From a checkpoint of a small contrastive image-text model: text encoder layers 8.
Rows from block 5 of the text encoder of a small contrastive image-text model, named by matrix and row number. Rows with one number within an expert belong to one neuron, the router's apart. Each number is 50 + 12 x the weight over its row's rms, rounded and kept within 0 to 99. All counts start at 0.
Before each expert's rows are labels from the 100 texts, of 14976, where the router gives the expert most weight on average: "tokens" is the input token at the peak. Only what is clearly more common there than usual is listed. The data: photos of plants, animals and fungi (iNaturalist).
# router: router (text_encoder.blocks.5.mlp.router.weight, 4x256, trained with AdamW), inputs 208-255
# up: expert up (text_encoder.blocks.5.mlp.up, 4x256x256), inputs 208-255
# down: expert down (text_encoder.blocks.5.mlp.down, 4x256x256, transposed), outputs 208-255

# expert 0
tokens: "c"
router.0:38 43 77 74 50 74 52 56 36 57 38 67 37 48 32 62 53 56 63 55 64 62 63 53 51 53 57 43 39 60 49 51 56 57 51 42 49 50 55 43 60 68 60 69 56 50 44 54
up.0:47 63 77 45 32 76 46 67 41 72 29 72 46 54 51 49 39 46 48 34 59 60 34 20 52 58 46 44 54 45 52 50 49 47 48 63 47 48 48 57 61 20 52 49 61 66 53 51
down.0:37 60 40 45 53 44 56 57 80 48 49 53 50 48 67 52 52 63 55 64 44 42 64 59 36 62 58 71 64 52 38 75 74 34 49 47 42 37 38 69 49 53 29 49 50 72 36 54
up.1:18 26 30 61 46 67 33 60 63 57 30 46 45 38 27 64 31 57 37 62 65 42 42 69 38 46 29 60 61 50 61 23 53 47 21 53 51 58 72 40 35 38 63 39 23 55 43 36
down.1:42 44 56 50 36 33 65 39 49 38 59 65 41 50 62 60 78 30 67 41 64 40 62 45 58 44 70 52 39 39 61 59 72 74 57 50 46 45 48 46 54 44 59 44 53 53 50 67
up.2:46 38 50 60 52 48 43 41 81 46 37 14 15 60 57 64 47 37 50 72 47 58 52 45 54 64 56 52 45 50 51 51 55 69 46 44 47 44 41 48 57 45 51 41 56 44 88 38
down.2:71 50 58 43 55 59 60 39 23 55 46 61 65 34 44 39 56 53 45 72 54 55 73 41 55 51 33 65 75 55 45 46 44 40 61 30 38 63 54 55 58 59 57 47 50 43 43 66
up.3:66 55 37 49 51 71 69 44 36 58 65 55 65 35 39 53 36 51 40 42 38 49 57 39 78 58 44 53 29 35 49 69 50 52 68 49 43 44 59 70 51 59 68 37 57 58 79 42
down.3:30 60 44 68 48 61 70 58 42 45 53 23 47 36 49 41 71 48 42 46 58 43 57 49 52 59 52 52 22 53 55 34 43 49 32 59 40 50 62 33 26 33 45 72 32 44 38 58
up.4:45 48 37 47 51 54 63 32 49 83 64 52 32 40 48 54 45 40 43 28 60 51 41 48 49 63 49 32 35 51 39 51 34 56 59 57 74 50 18 70 58 52 47 46 33 39 53 70
down.4:50 50 34 45 62 29 50 63 59 37 45 58 46 26 48 42 32 51 39 66 58 64 45 72 41 64 50 59 49 39 56 50 53 43 44 38 40 72 62 32 28 63 34 45 64 68 58 25
up.5:53 35 58 78 50 41 53 49 67 39 54 47 55 55 69 61 44 42 31 59 47 54 29 56 68 39 71 41 42 48 52 50 40 56 23 58 43 47 54 50 26 57 64 57 47 51 68 46
down.5:52 31 29 43 51 60 47 43 31 42 30 44 49 46 41 40 63 53 67 64 52 64 48 41 55 53 39 49 34 48 61 68 56 49 33 77 46 53 47 55 53 46 42 67 28 47 58 49
up.6:45 60 44 50 66 63 46 25 71 73 50 52 45 55 56 63 37 43 56 51 70 80 68 61 58 53 54 51 67 49 36 41 54 48 55 66 58 44 57 61 51 38 46 55 58 52 35 43
down.6:57 49 51 64 43 37 58 62 59 43 54 38 43 32 47 48 28 59 64 45 51 36 48 53 47 41 50 57 32 55 39 63 27 35 43 47 63 49 45 61 53 59 50 32 60 41 61 44
up.7:40 75 31 53 54 64 33 34 58 56 56 61 58 51 57 49 51 61 22 63 35 56 60 40 52 43 64 33 48 64 66 49 48 52 44 82 63 60 56 52 51 41 65 23 43 43 44 58
down.7:49 49 56 61 48 57 58 56 39 44 64 44 62 49 59 56 42 56 32 48 43 22 44 58 23 42 42 57 47 55 49 65 57 38 60 43 50 56 39 34 45 53 39 59 82 66 54 57
up.8:87 49 20 59 46 75 37 48 54 45 49 48 55 58 58 51 65 42 35 56 31 51 62 26 60 64 58 47 53 45 56 53 35 59 49 45 39 52 61 46 51 60 55 51 35 36 58 47
down.8:38 79 57 72 32 52 57 53 43 46 53 40 46 43 62 53 27 57 73 73 49 64 47 58 60 32 33 61 37 52 46 43 23 55 44 38 53 53 54 47 46 39 44 38 57 68 46 47
up.9:59 68 32 38 47 45 37 77 55 58 28 45 79 37 48 66 36 53 63 56 47 36 33 44 58 58 68 47 67 48 60 50 50 47 48 45 53 59 43 49 51 38 58 50 23 68 18 45
down.9:69 43 52 71 42 59 55 46 47 47 54 54 57 51 50 53 44 26 49 62 26 53 60 44 38 46 48 62 52 56 65 41 55 52 39 53 58 50 44 53 39 54 60 64 50 45 62 44
up.10:53 69 43 53 49 82 53 63 71 39 36 53 58 50 42 63 58 47 38 17 54 68 54 54 34 56 50 66 51 52 23 42 55 74 50 59 41 38 54 41 54 41 73 50 50 41 53 53
down.10:40 36 50 35 52 50 65 35 57 39 58 46 69 45 50 47 36 76 78 58 62 44 53 68 80 53 48 41 66 46 82 55 47 33 58 43 63 48 36 54 41 68 38 31 32 55 52 48
up.11:56 48 49 60 51 45 51 54 33 31 56 50 51 63 33 67 56 57 57 45 45 71 90 64 36 42 38 23 33 49 49 63 42 49 44 48 73 44 55 61 44 48 56 73 54 76 33 65
down.11:52 48 69 76 40 56 51 48 50 47 50 25 34 46 55 49 34 43 23 52 50 51 47 55 48 52 65 60 53 52 60 71 48 48 70 53 52 56 71 31 22 39 42 64 41 40 28 56
up.12:44 38 50 56 55 63 62 48 47 28 70 45 38 60 33 36 42 47 52 58 37 74 40 39 49 26 43 55 59 37 24 45 50 50 26 54 87 58 49 49 35 54 72 55 50 50 58 56
down.12:60 57 33 72 53 32 58 31 33 65 47 45 63 33 66 44 45 49 43 48 54 59 26 66 38 47 62 36 24 53 79 39 55 54 59 85 40 36 40 50 60 75 38 61 43 47 58 41
up.13:30 51 52 46 44 24 53 73 33 77 30 52 34 67 68 41 47 55 43 28 67 33 64 73 53 31 44 51 28 41 44 47 48 51 43 41 37 46 49 50 49 48 39 61 60 57 42 72
down.13:49 54 59 58 58 56 36 29 58 51 39 35 44 64 33 60 49 51 69 61 47 51 50 56 35 64 45 42 69 58 38 50 26 67 45 50 43 60 38 64 52 52 55 26 32 62 55 44
up.14:32 44 38 48 53 27 53 39 48 45 40 43 56 18 63 66 48 53 41 57 49 70 44 53 31 33 60 40 53 31 55 61 61 50 59 56 46 46 65 43 55 26 48 66 58 33 48 56
down.14:57 38 53 49 64 53 70 40 55 54 40 44 36 59 45 45 51 67 36 65 31 64 37 46 43 32 34 76 62 33 29 43 29 50 47 46 51 59 32 30 33 59 51 42 45 56 27 41
up.15:64 69 72 55 69 65 59 63 58 47 62 49 53 44 39 53 30 52 45 60 34 48 57 36 61 64 48 66 50 44 42 62 46 64 52 47 42 43 64 40 38 47 39 62 57 36 38 50
down.15:60 56 49 41 45 58 56 40 28 41 51 42 40 62 41 60 61 58 70 53 51 58 41 57 71 49 61 21 47 52 54 51 65 49 46 52 69 26 39 66 57 34 51 55 48 32 66 65

# expert 1
tokens: "o"; "s"
router.1:73 37 61 62 40 42 48 67 75 55 70 49 60 28 41 55 64 40 57 50 37 45 71 51 38 61 46 55 48 55 49 70 44 62 55 37 32 74 40 49 50 54 53 60 43 27 44 36
up.0:59 42 45 66 59 55 70 48 85 63 38 59 33 56 50 44 61 48 63 47 33 66 50 41 30 58 60 57 49 51 41 55 59 52 75 37 42 35 67 39 35 64 38 46 55 46 58 51
down.0:66 49 50 43 52 39 53 62 35 36 50 44 70 55 68 50 59 44 64 58 45 72 35 37 50 47 55 42 56 39 84 52 58 47 51 42 56 58 57 48 37 36 31 60 58 55 62 58
up.1:49 67 67 62 52 43 34 45 60 60 43 56 55 48 36 46 45 57 54 43 55 32 48 52 48 49 40 60 52 56 52 41 54 53 40 47 41 47 73 36 51 37 50 45 59 62 48 58
down.1:19 52 40 35 53 56 59 33 44 55 63 17 41 43 35 67 59 49 33 35 61 50 42 47 29 59 47 58 36 53 59 35 58 66 54 52 66 50 24 63 63 64 53 34 41 40 54 60
up.2:55 56 47 62 43 29 44 50 50 62 56 45 43 59 33 59 81 67 36 56 55 67 42 57 46 45 50 49 63 59 44 33 65 60 57 60 45 56 56 50 46 41 60 55 30 46 59 44
down.2:66 44 34 56 42 50 68 64 41 49 63 48 34 21 56 40 28 41 62 31 54 72 43 37 36 50 62 44 76 46 65 59 64 44 59 44 48 54 49 43 43 55 51 69 70 34 40 33
up.3:48 63 31 45 53 51 35 47 65 50 47 49 37 43 63 58 45 54 47 60 47 61 43 55 43 70 41 63 42 62 48 47 24 31 44 63 53 59 43 55 45 69 44 43 57 46 64 55
down.3:73 32 70 49 38 46 53 40 61 55 35 26 45 78 45 47 66 48 32 55 44 33 18 71 41 60 64 45 60 43 37 47 67 54 39 47 45 60 61 38 59 61 57 44 48 50 39 63
up.4:61 86 76 53 62 66 53 60 42 41 34 52 37 45 43 50 31 37 68 64 40 57 47 47 32 43 46 59 55 45 36 43 46 66 38 49 37 59 38 70 45 63 71 42 42 56 34 68
down.4:46 28 68 29 45 29 54 49 44 47 34 53 70 47 46 66 38 39 39 36 49 36 72 64 61 54 65 42 53 63 62 51 44 32 38 44 58 50 65 62 40 36 44 46 42 46 44 52
up.5:48 49 51 64 46 63 47 49 35 35 75 34 43 64 43 53 55 66 49 45 36 37 51 67 54 64 53 56 40 60 53 44 63 55 49 51 56 48 24 42 59 36 46 54 39 37 58 55
down.5:44 56 41 49 73 34 66 40 57 74 45 41 54 31 46 62 51 75 40 53 61 51 56 47 56 46 42 51 69 36 38 58 40 56 42 35 64 52 54 63 47 37 30 38 60 55 62 33
up.6:60 39 71 49 39 40 44 49 56 50 21 58 70 43 42 51 54 70 46 42 49 46 58 55 64 62 56 36 36 44 19 50 55 55 37 39 47 34 55 61 49 61 46 69 54 50 49 57
down.6:60 42 51 61 40 57 19 33 71 66 50 41 59 49 36 65 44 44 40 67 43 41 39 60 54 43 57 57 56 37 64 40 43 55 60 34 57 57 38 44 67 60 75 38 36 59 52 55
up.7:58 28 39 74 45 50 74 25 54 36 46 71 49 38 58 56 61 68 43 42 49 37 54 42 67 50 41 61 40 54 70 37 71 45 62 42 62 64 70 58 68 48 50 72 64 58 56 68
down.7:55 67 54 35 58 48 44 55 31 66 52 66 42 61 54 58 43 40 58 52 30 53 36 41 53 47 40 17 49 63 32 63 50 51 32 28 64 43 44 35 53 83 44 60 46 46 29 53
up.8:47 55 39 76 54 38 29 33 45 28 64 42 22 60 49 48 55 47 37 44 59 71 40 44 69 57 68 62 55 48 57 55 48 49 35 55 39 54 65 56 63 42 44 50 39 45 74 49
down.8:42 55 51 59 55 54 56 52 52 59 52 38 59 27 35 49 40 39 26 49 53 74 52 74 73 44 73 64 52 51 52 45 51 58 54 42 49 44 53 38 63 46 39 48 37 30 58 47
up.9:40 78 34 51 29 70 42 58 54 41 42 60 44 57 56 38 45 36 46 33 59 44 20 36 49 70 62 48 47 27 79 38 52 40 46 31 25 48 61 59 61 42 47 50 48 38 35 46
down.9:22 58 62 59 60 39 57 59 27 52 50 57 60 56 54 40 41 53 44 70 52 42 53 40 57 64 46 56 59 50 29 56 53 59 34 34 68 43 29 26 77 30 33 58 69 50 47 60
up.10:46 50 64 52 55 43 57 64 53 76 47 46 53 31 43 46 30 44 50 50 70 59 56 39 51 20 46 34 55 42 58 32 60 56 50 41 55 62 45 55 61 40 51 53 29 67 34 61
down.10:46 55 38 55 42 62 66 54 45 39 39 61 47 56 52 58 54 58 63 32 58 32 22 53 41 65 56 68 44 49 40 56 52 37 41 49 68 52 59 36 48 42 64 45 59 68 59 34
up.11:40 54 41 45 60 53 65 60 48 43 54 51 41 39 45 47 61 29 34 34 55 53 49 46 25 37 56 36 51 65 25 29 64 42 37 59 61 54 72 70 48 41 68 60 43 55 54 46
down.11:54 56 59 43 55 42 48 40 33 56 45 56 37 54 66 46 36 30 52 38 61 68 52 19 51 51 49 45 56 33 47 73 35 66 62 59 27 44 42 46 47 42 61 61 52 55 32 56
up.12:37 55 55 52 44 43 52 46 41 47 36 49 74 50 68 41 43 49 34 36 55 61 25 42 40 63 50 35 59 30 46 43 48 51 48 48 53 25 51 42 29 54 59 29 29 36 55 67
down.12:57 46 35 49 35 43 69 69 58 60 44 51 49 37 56 54 50 47 43 46 50 54 50 40 62 65 19 78 43 52 72 62 51 74 48 13 32 50 59 49 75 50 59 44 48 77 43 49
up.13:53 36 40 55 34 64 39 54 58 69 46 63 52 67 34 46 36 69 70 37 30 52 41 58 39 40 61 36 53 33 54 50 72 46 59 68 37 65 36 38 61 85 50 32 54 71 38 45
down.13:51 43 40 32 43 39 53 58 38 29 47 41 45 60 58 53 49 55 18 57 31 48 50 40 64 61 49 63 42 31 21 56 60 65 48 48 54 44 55 59 41 26 70 59 43 47 47 57
up.14:43 60 63 61 50 44 52 34 52 54 58 78 43 35 62 54 45 44 75 42 26 49 51 43 49 57 49 59 55 49 67 60 47 46 37 56 61 28 52 28 42 63 58 69 51 42 41 36
down.14:36 45 58 45 54 64 63 60 35 31 42 46 47 80 52 64 57 40 41 56 47 22 54 52 81 72 60 30 52 45 36 53 43 54 43 55 32 36 63 68 48 52 38 28 33 58 76 59
up.15:39 53 41 50 45 67 55 35 56 39 51 62 35 57 56 62 55 48 59 25 55 49 36 78 64 59 55 63 64 50 43 26 80 58 57 42 44 49 27 70 49 63 42 53 52 48 37 58
down.15:61 49 52 46 62 40 67 73 58 57 60 36 51 73 43 71 67 69 51 42 48 36 42 61 52 45 34 49 51 39 45 62 45 51 38 51 57 44 59 45 55 51 59 39 40 64 64 32

# expert 3
tokens: "e"
router.3:62 38 60 28 54 46 59 44 57 10 57 59 63 68 55 51 72 55 50 56 59 50 42 48 64 40 30 40 56 40 27 44 58 54 40 79 39 34 53 66 24 63 47 47 45 45 42 62
up.0:46 38 55 51 54 63 45 65 60 22 50 76 52 39 44 67 54 60 40 53 76 45 59 47 58 42 61 68 43 60 58 48 62 47 56 55 57 45 37 54 61 53 22 47 39 31 26 45
down.0:35 49 45 58 53 57 33 51 39 62 52 50 73 39 52 29 41 49 44 42 44 51 39 49 57 57 71 36 45 49 82 58 40 41 62 60 37 66 55 43 60 42 57 27 44 37 53 29
up.1:56 54 67 55 66 57 70 43 54 57 27 49 62 40 75 53 44 34 39 45 41 55 54 43 36 44 50 57 63 64 57 57 35 68 41 66 57 68 49 45 41 62 57 41 49 63 68 54
down.1:51 37 63 39 24 56 55 56 57 54 56 55 65 55 35 51 59 58 53 68 44 50 43 74 68 48 42 57 52 42 26 75 61 48 67 63 51 38 43 62 46 50 60 55 59 57 28 43
up.2:48 32 46 78 52 44 42 49 62 40 42 38 20 45 41 55 47 58 48 33 57 60 27 46 34 64 34 44 49 51 62 57 41 62 50 54 62 44 50 66 53 35 32 50 53 31 42 40
down.2:46 57 57 77 55 55 47 61 60 53 46 60 45 69 66 39 56 59 36 45 49 48 40 44 58 65 58 82 48 54 43 48 27 62 54 51 58 56 44 72 55 58 59 36 48 20 42 45
up.3:37 71 71 52 46 37 59 62 26 59 52 36 63 40 41 54 59 60 49 40 47 62 49 53 51 51 50 63 68 43 49 42 60 47 60 51 75 37 40 46 68 58 31 63 49 58 33 39
down.3:41 48 36 45 44 68 69 59 50 53 45 29 31 60 53 49 44 57 55 61 54 53 76 48 74 65 41 35 42 51 46 55 62 40 51 71 55 53 62 34 43 35 40 45 44 43 37 49
up.4:56 51 36 44 50 36 50 68 33 35 36 52 51 44 45 42 71 62 53 52 58 48 52 51 38 32 47 44 61 46 38 19 62 24 34 49 50 49 71 50 66 69 56 56 32 50 63 65
down.4:36 71 58 41 54 67 57 48 51 47 70 51 23 39 58 52 50 45 59 58 54 67 35 48 60 44 52 39 34 32 52 64 47 43 35 58 54 53 29 41 42 46 37 49 53 60 43 51
up.5:46 51 38 35 60 55 33 53 43 48 56 51 54 56 38 39 54 68 58 58 59 66 50 49 59 24 42 49 17 39 57 53 37 47 52 56 71 82 47 40 68 47 40 31 53 42 57 58
down.5:46 57 63 51 43 55 41 65 50 49 31 97 68 68 57 67 43 45 49 42 37 23 49 64 68 60 63 44 56 69 50 51 51 56 38 35 44 49 48 32 58 42 28 48 58 59 46 37
up.6:53 55 39 60 44 43 55 48 72 52 42 53 71 46 33 47 38 69 46 40 53 45 36 43 32 48 47 45 31 49 69 84 47 38 48 54 46 35 67 49 49 47 32 59 45 67 62 58
down.6:40 57 47 48 37 61 59 67 61 32 53 57 68 42 49 41 29 50 53 45 59 44 45 50 59 67 37 52 45 63 30 51 19 75 45 47 77 67 39 58 22 68 49 60 44 44 55 62
up.7:31 47 64 58 34 58 52 49 46 39 28 34 52 53 62 44 54 44 30 67 44 40 48 45 68 57 56 46 57 53 45 41 44 30 44 61 68 48 60 46 64 45 67 44 60 48 69 68
down.7:61 89 46 36 50 54 59 73 66 59 56 59 62 51 45 37 30 49 33 42 38 63 37 59 47 76 57 46 60 50 39 52 74 48 53 44 63 61 67 68 60 26 45 70 61 52 63 41
up.8:63 63 72 49 58 45 44 42 36 69 40 69 38 47 49 66 33 49 43 39 49 48 54 47 56 45 36 49 71 57 75 42 49 71 69 79 45 50 39 32 46 49 50 57 41 51 62 57
down.8:66 15 54 59 69 56 47 70 71 82 46 54 56 42 56 58 70 38 33 50 68 62 61 78 68 67 54 26 63 50 30 43 60 64 42 45 44 44 57 45 28 40 52 42 65 35 67 51
up.9:57 35 67 07 69 14 40 63 56 76 58 48 35 39 46 47 44 58 54 47 46 37 74 61 55 51 53 68 42 68 53 65 46 49 75 50 47 29 40 56 49 59 59 40 57 44 46 25
down.9:63 46 58 63 44 57 55 36 36 68 53 58 38 53 56 48 65 49 44 60 76 35 34 58 65 25 59 41 57 25 56 48 41 46 54 35 55 80 56 50 45 53 44 56 32 42 64 55
up.10:63 41 57 69 41 40 64 63 52 61 47 67 63 67 52 51 49 38 58 36 32 42 48 41 40 55 63 51 50 45 48 34 65 48 56 41 57 50 54 32 49 54 25 56 50 61 41 66
down.10:55 52 52 46 75 51 37 43 59 46 49 42 64 63 24 58 56 56 41 58 70 43 42 41 46 29 50 73 48 57 55 55 25 59 54 46 49 54 58 28 49 45 62 60 46 54 58 41
up.11:46 72 48 34 61 52 37 30 39 55 73 54 51 46 40 50 62 58 46 37 48 31 48 54 37 26 34 62 57 68 50 41 62 49 60 45 69 50 62 53 68 46 73 49 54 68 59 51
down.11:38 53 58 55 55 32 39 43 38 50 31 50 44 38 36 79 61 36 49 63 78 61 54 38 52 61 58 52 55 69 48 56 28 43 43 68 42 34 38 48 41 36 59 63 40 63 57 35
up.12:41 19 34 68 46 69 43 57 48 56 52 48 55 47 39 51 64 62 45 41 42 71 40 54 38 51 73 48 45 37 69 60 29 42 49 56 40 25 53 57 56 50 61 54 39 39 39 53
down.12:63 53 28 66 43 54 51 79 45 48 57 52 57 44 64 44 66 39 54 43 60 36 21 57 23 55 65 45 60 51 56 51 54 46 63 39 60 59 60 39 53 26 54 49 33 56 53 53
up.13:54 60 42 36 61 58 41 36 37 77 65 55 51 54 62 43 34 69 63 56 49 54 39 41 62 53 51 50 54 51 55 58 61 57 58 41 55 60 46 44 56 68 28 54 66 34 53 40
down.13:46 36 53 59 43 51 62 57 35 37 55 61 36 48 41 36 38 33 35 45 51 56 50 41 44 38 56 69 61 38 51 44 37 71 31 41 49 43 53 45 34 24 58 69 39 39 41 52
up.14:56 52 35 49 27 70 41 36 45 39 32 28 60 54 36 48 56 52 39 55 41 28 43 49 36 48 53 53 38 49 39 60 44 58 61 39 27 34 55 43 32 34 51 40 75 46 70 52
down.14:39 58 31 28 50 69 65 61 30 38 40 41 48 64 62 41 58 71 36 40 48 72 45 67 58 65 64 53 56 53 51 51 67 57 51 57 70 41 38 59 41 54 62 36 46 45 36 48
up.15:48 44 60 64 64 55 42 32 46 67 58 37 54 33 30 70 48 33 53 38 35 31 51 31 35 41 45 49 58 50 46 34 63 41 69 43 38 47 51 60 36 74 49 60 37 35 57 52
down.15:51 31 52 38 23 40 22 33 48 50 52 43 29 46 48 38 56 36 40 66 60 78 46 38 43 49 55 46 48 48 25 72 63 44 36 50 47 50 58 31 56 50 64 48 56 58 30 56

# expert 2
tokens: "l"; "<end>"; "n"; "f"
router.2:30 72 15 41 53 46 37 48 30 74 34 41 44 57 58 38 07 54 44 44 53 63 38 44 41 44 59 56 56 47 73 43 50 45 56 47 70 44 50 42 65 25 52 42 67 65 72 49
up.0:43 39 51 36 63 64 56 46 64 39 68 42 38 41 68 56 43 46 57 70 23 45 52 84 58 43 47 44 51 62 49 56 47 57 36 55 57 58 51 52 61 43 58 51 34 58 47 38
down.0:39 66 62 39 44 30 32 52 42 56 53 51 52 52 32 34 50 47 53 30 67 52 67 43 48 35 37 61 56 57 32 46 37 33 41 50 43 50 48 53 34 62 53 45 47 51 47 50
up.1:46 46 33 41 70 66 57 48 57 45 51 55 67 66 60 38 43 57 49 68 33 57 50 59 65 72 51 60 49 44 60 47 59 43 44 49 65 44 30 68 61 70 33 61 49 32 70 52
down.1:40 61 57 54 48 49 48 66 35 56 68 50 44 30 49 54 57 35 49 49 67 51 52 55 43 72 29 45 60 45 29 26 51 47 41 39 39 28 44 61 49 57 50 58 42 55 36 39
up.2:39 47 57 68 45 47 27 46 49 60 53 54 61 43 35 62 45 42 52 37 53 46 33 34 31 48 78 44 75 68 58 39 50 60 53 44 54 50 44 41 66 65 38 48 33 26 45 56
down.2:44 56 61 48 42 37 71 51 54 43 34 57 67 63 48 38 65 37 70 41 37 51 55 48 50 27 41 41 38 45 55 76 48 51 58 51 31 43 65 40 44 45 61 51 73 67 55 35
up.3:41 54 40 38 53 38 69 48 39 40 24 25 50 57 45 46 43 49 37 54 43 43 58 41 45 60 66 52 34 51 58 56 58 32 33 51 62 49 50 32 54 27 49 59 30 54 48 37
down.3:68 44 26 46 64 64 48 41 50 53 35 47 41 62 48 58 61 88 45 52 62 59 37 39 51 53 56 61 76 52 62 45 26 49 77 38 45 57 50 69 41 56 62 34 35 78 44 66
up.4:67 59 52 66 52 40 50 57 42 56 52 64 54 55 43 35 27 78 42 32 51 79 55 46 57 46 29 46 52 64 73 38 59 47 57 57 58 44 52 70 61 54 47 63 54 38 63 49
down.4:68 80 56 66 44 64 50 50 36 41 63 47 16 78 61 57 52 50 58 48 36 53 50 45 49 66 59 57 62 63 52 54 40 41 37 62 50 40 42 37 51 42 38 57 58 58 31 55
up.5:45 62 66 45 48 44 60 29 55 47 78 30 50 67 30 39 41 48 53 54 40 53 58 58 43 43 55 32 56 59 39 56 47 38 58 57 46 59 37 49 58 18 33 49 53 39 63 29
down.5:61 54 66 64 54 63 44 63 62 60 68 59 47 39 51 51 49 44 61 48 46 28 73 64 47 46 58 40 72 46 38 42 39 60 58 50 47 39 58 55 64 51 60 33 73 36 36 34
up.6:51 73 34 62 55 26 58 51 50 46 50 40 37 57 55 61 54 44 66 52 35 48 44 31 48 50 72 53 48 34 51 45 70 46 55 42 54 35 45 54 60 56 44 45 54 28 46 16
down.6:48 16 74 45 61 57 53 60 41 39 40 63 37 43 52 40 31 53 44 43 52 54 48 69 49 50 34 57 46 56 42 63 26 31 50 51 53 33 49 21 43 71 52 35 40 59 41 52
up.7:41 57 52 52 56 31 43 52 60 36 70 57 63 44 26 45 52 49 66 65 49 41 53 59 57 68 31 62 53 51 50 52 60 43 54 36 54 36 54 49 52 62 48 62 40 61 62 49
down.7:52 63 48 31 61 43 53 35 66 57 49 74 50 57 62 61 52 21 53 56 33 41 60 44 77 41 50 35 59 72 42 69 47 52 47 56 46 54 43 38 42 39 45 40 41 59 42 45
up.8:45 55 62 47 25 64 60 58 42 23 60 50 56 36 40 51 47 52 61 38 38 46 45 46 45 53 32 50 60 61 54 52 39 61 69 50 35 48 48 63 53 40 36 45 56 59 82 57
down.8:53 51 58 58 49 48 65 48 52 24 36 57 41 39 81 41 50 65 43 49 59 58 54 44 64 47 51 47 56 47 55 44 29 50 42 39 44 15 41 57 66 59 46 35 49 49 34 44
up.9:42 60 78 38 65 55 64 44 56 36 54 40 47 43 44 51 69 42 51 37 50 65 49 70 42 52 52 22 67 39 51 49 59 50 67 50 51 49 60 53 64 49 43 46 55 50 46 56
down.9:56 55 46 65 45 55 46 56 64 57 44 61 42 53 73 59 45 53 38 43 44 24 50 54 49 37 66 65 50 44 55 51 62 47 58 66 49 25 45 41 40 52 53 48 45 67 47 36
up.10:46 53 41 45 50 34 33 70 35 58 56 40 55 51 60 54 52 44 42 66 40 53 47 24 53 33 51 42 41 65 66 38 55 54 63 43 44 51 69 36 42 40 51 35 45 54 28 35
down.10:32 46 63 43 48 50 38 63 58 56 48 43 49 56 47 49 61 35 46 31 54 39 35 48 49 69 64 52 43 37 34 40 41 48 48 46 84 51 41 48 58 78 41 45 49 45 64 58
up.11:52 61 39 49 34 63 56 62 55 44 44 66 66 62 59 47 28 55 66 50 48 52 44 64 47 66 53 43 39 54 46 47 69 37 50 53 52 60 59 43 55 36 57 63 54 76 53 43
down.11:35 43 68 54 42 55 71 58 49 40 52 49 58 44 54 42 86 51 65 55 46 34 59 47 63 71 40 65 40 55 42 40 46 52 44 56 56 55 52 60 36 50 47 52 53 29 45 49
up.12:59 38 58 53 29 63 54 55 36 55 56 74 18 62 57 68 24 46 39 16 62 44 64 37 60 52 47 30 43 45 57 51 60 31 55 56 68 75 49 49 46 46 62 43 37 60 54 48
down.12:37 39 57 36 65 44 51 38 71 43 45 47 57 46 74 43 25 52 57 65 38 62 49 64 44 69 49 72 59 46 62 60 55 51 49 48 42 32 56 58 33 59 47 64 43 59 30 42
up.13:52 59 21 35 43 70 68 30 38 34 44 36 62 73 34 53 42 70 25 43 28 31 09 46 81 32 29 54 42 47 39 59 56 59 60 55 42 60 60 52 57 44 32 30 44 20 44 29
down.13:55 40 61 51 65 61 67 48 31 45 54 49 71 55 61 55 67 56 66 35 61 46 53 52 48 49 50 44 35 45 52 57 65 62 56 54 47 35 42 56 25 71 52 62 73 52 46 55
up.14:60 67 29 62 70 49 47 52 34 42 55 54 58 34 34 56 43 65 44 43 32 60 41 45 29 61 48 47 52 62 46 55 40 60 57 50 58 37 53 25 23 46 47 54 69 44 69 54
down.14:40 33 43 67 52 58 44 63 63 62 29 56 57 56 49 24 54 74 47 44 55 47 54 59 47 49 36 60 83 44 57 32 46 58 66 48 62 57 49 49 49 70 64 35 36 24 36 43
up.15:47 61 30 44 43 32 36 31 62 40 50 52 70 62 23 40 35 57 46 61 34 43 55 71 62 63 56 48 46 34 57 67 64 42 41 51 47 60 54 47 31 52 53 49 65 29 51 30
down.15:58 45 52 63 63 44 52 75 55 45 41 39 42 52 58 28 77 85 42 45 67 60 30 57 50 52 55 43 65 62 60 27 60 66 42 54 59 63 34 52 52 46 52 36 49 69 59 56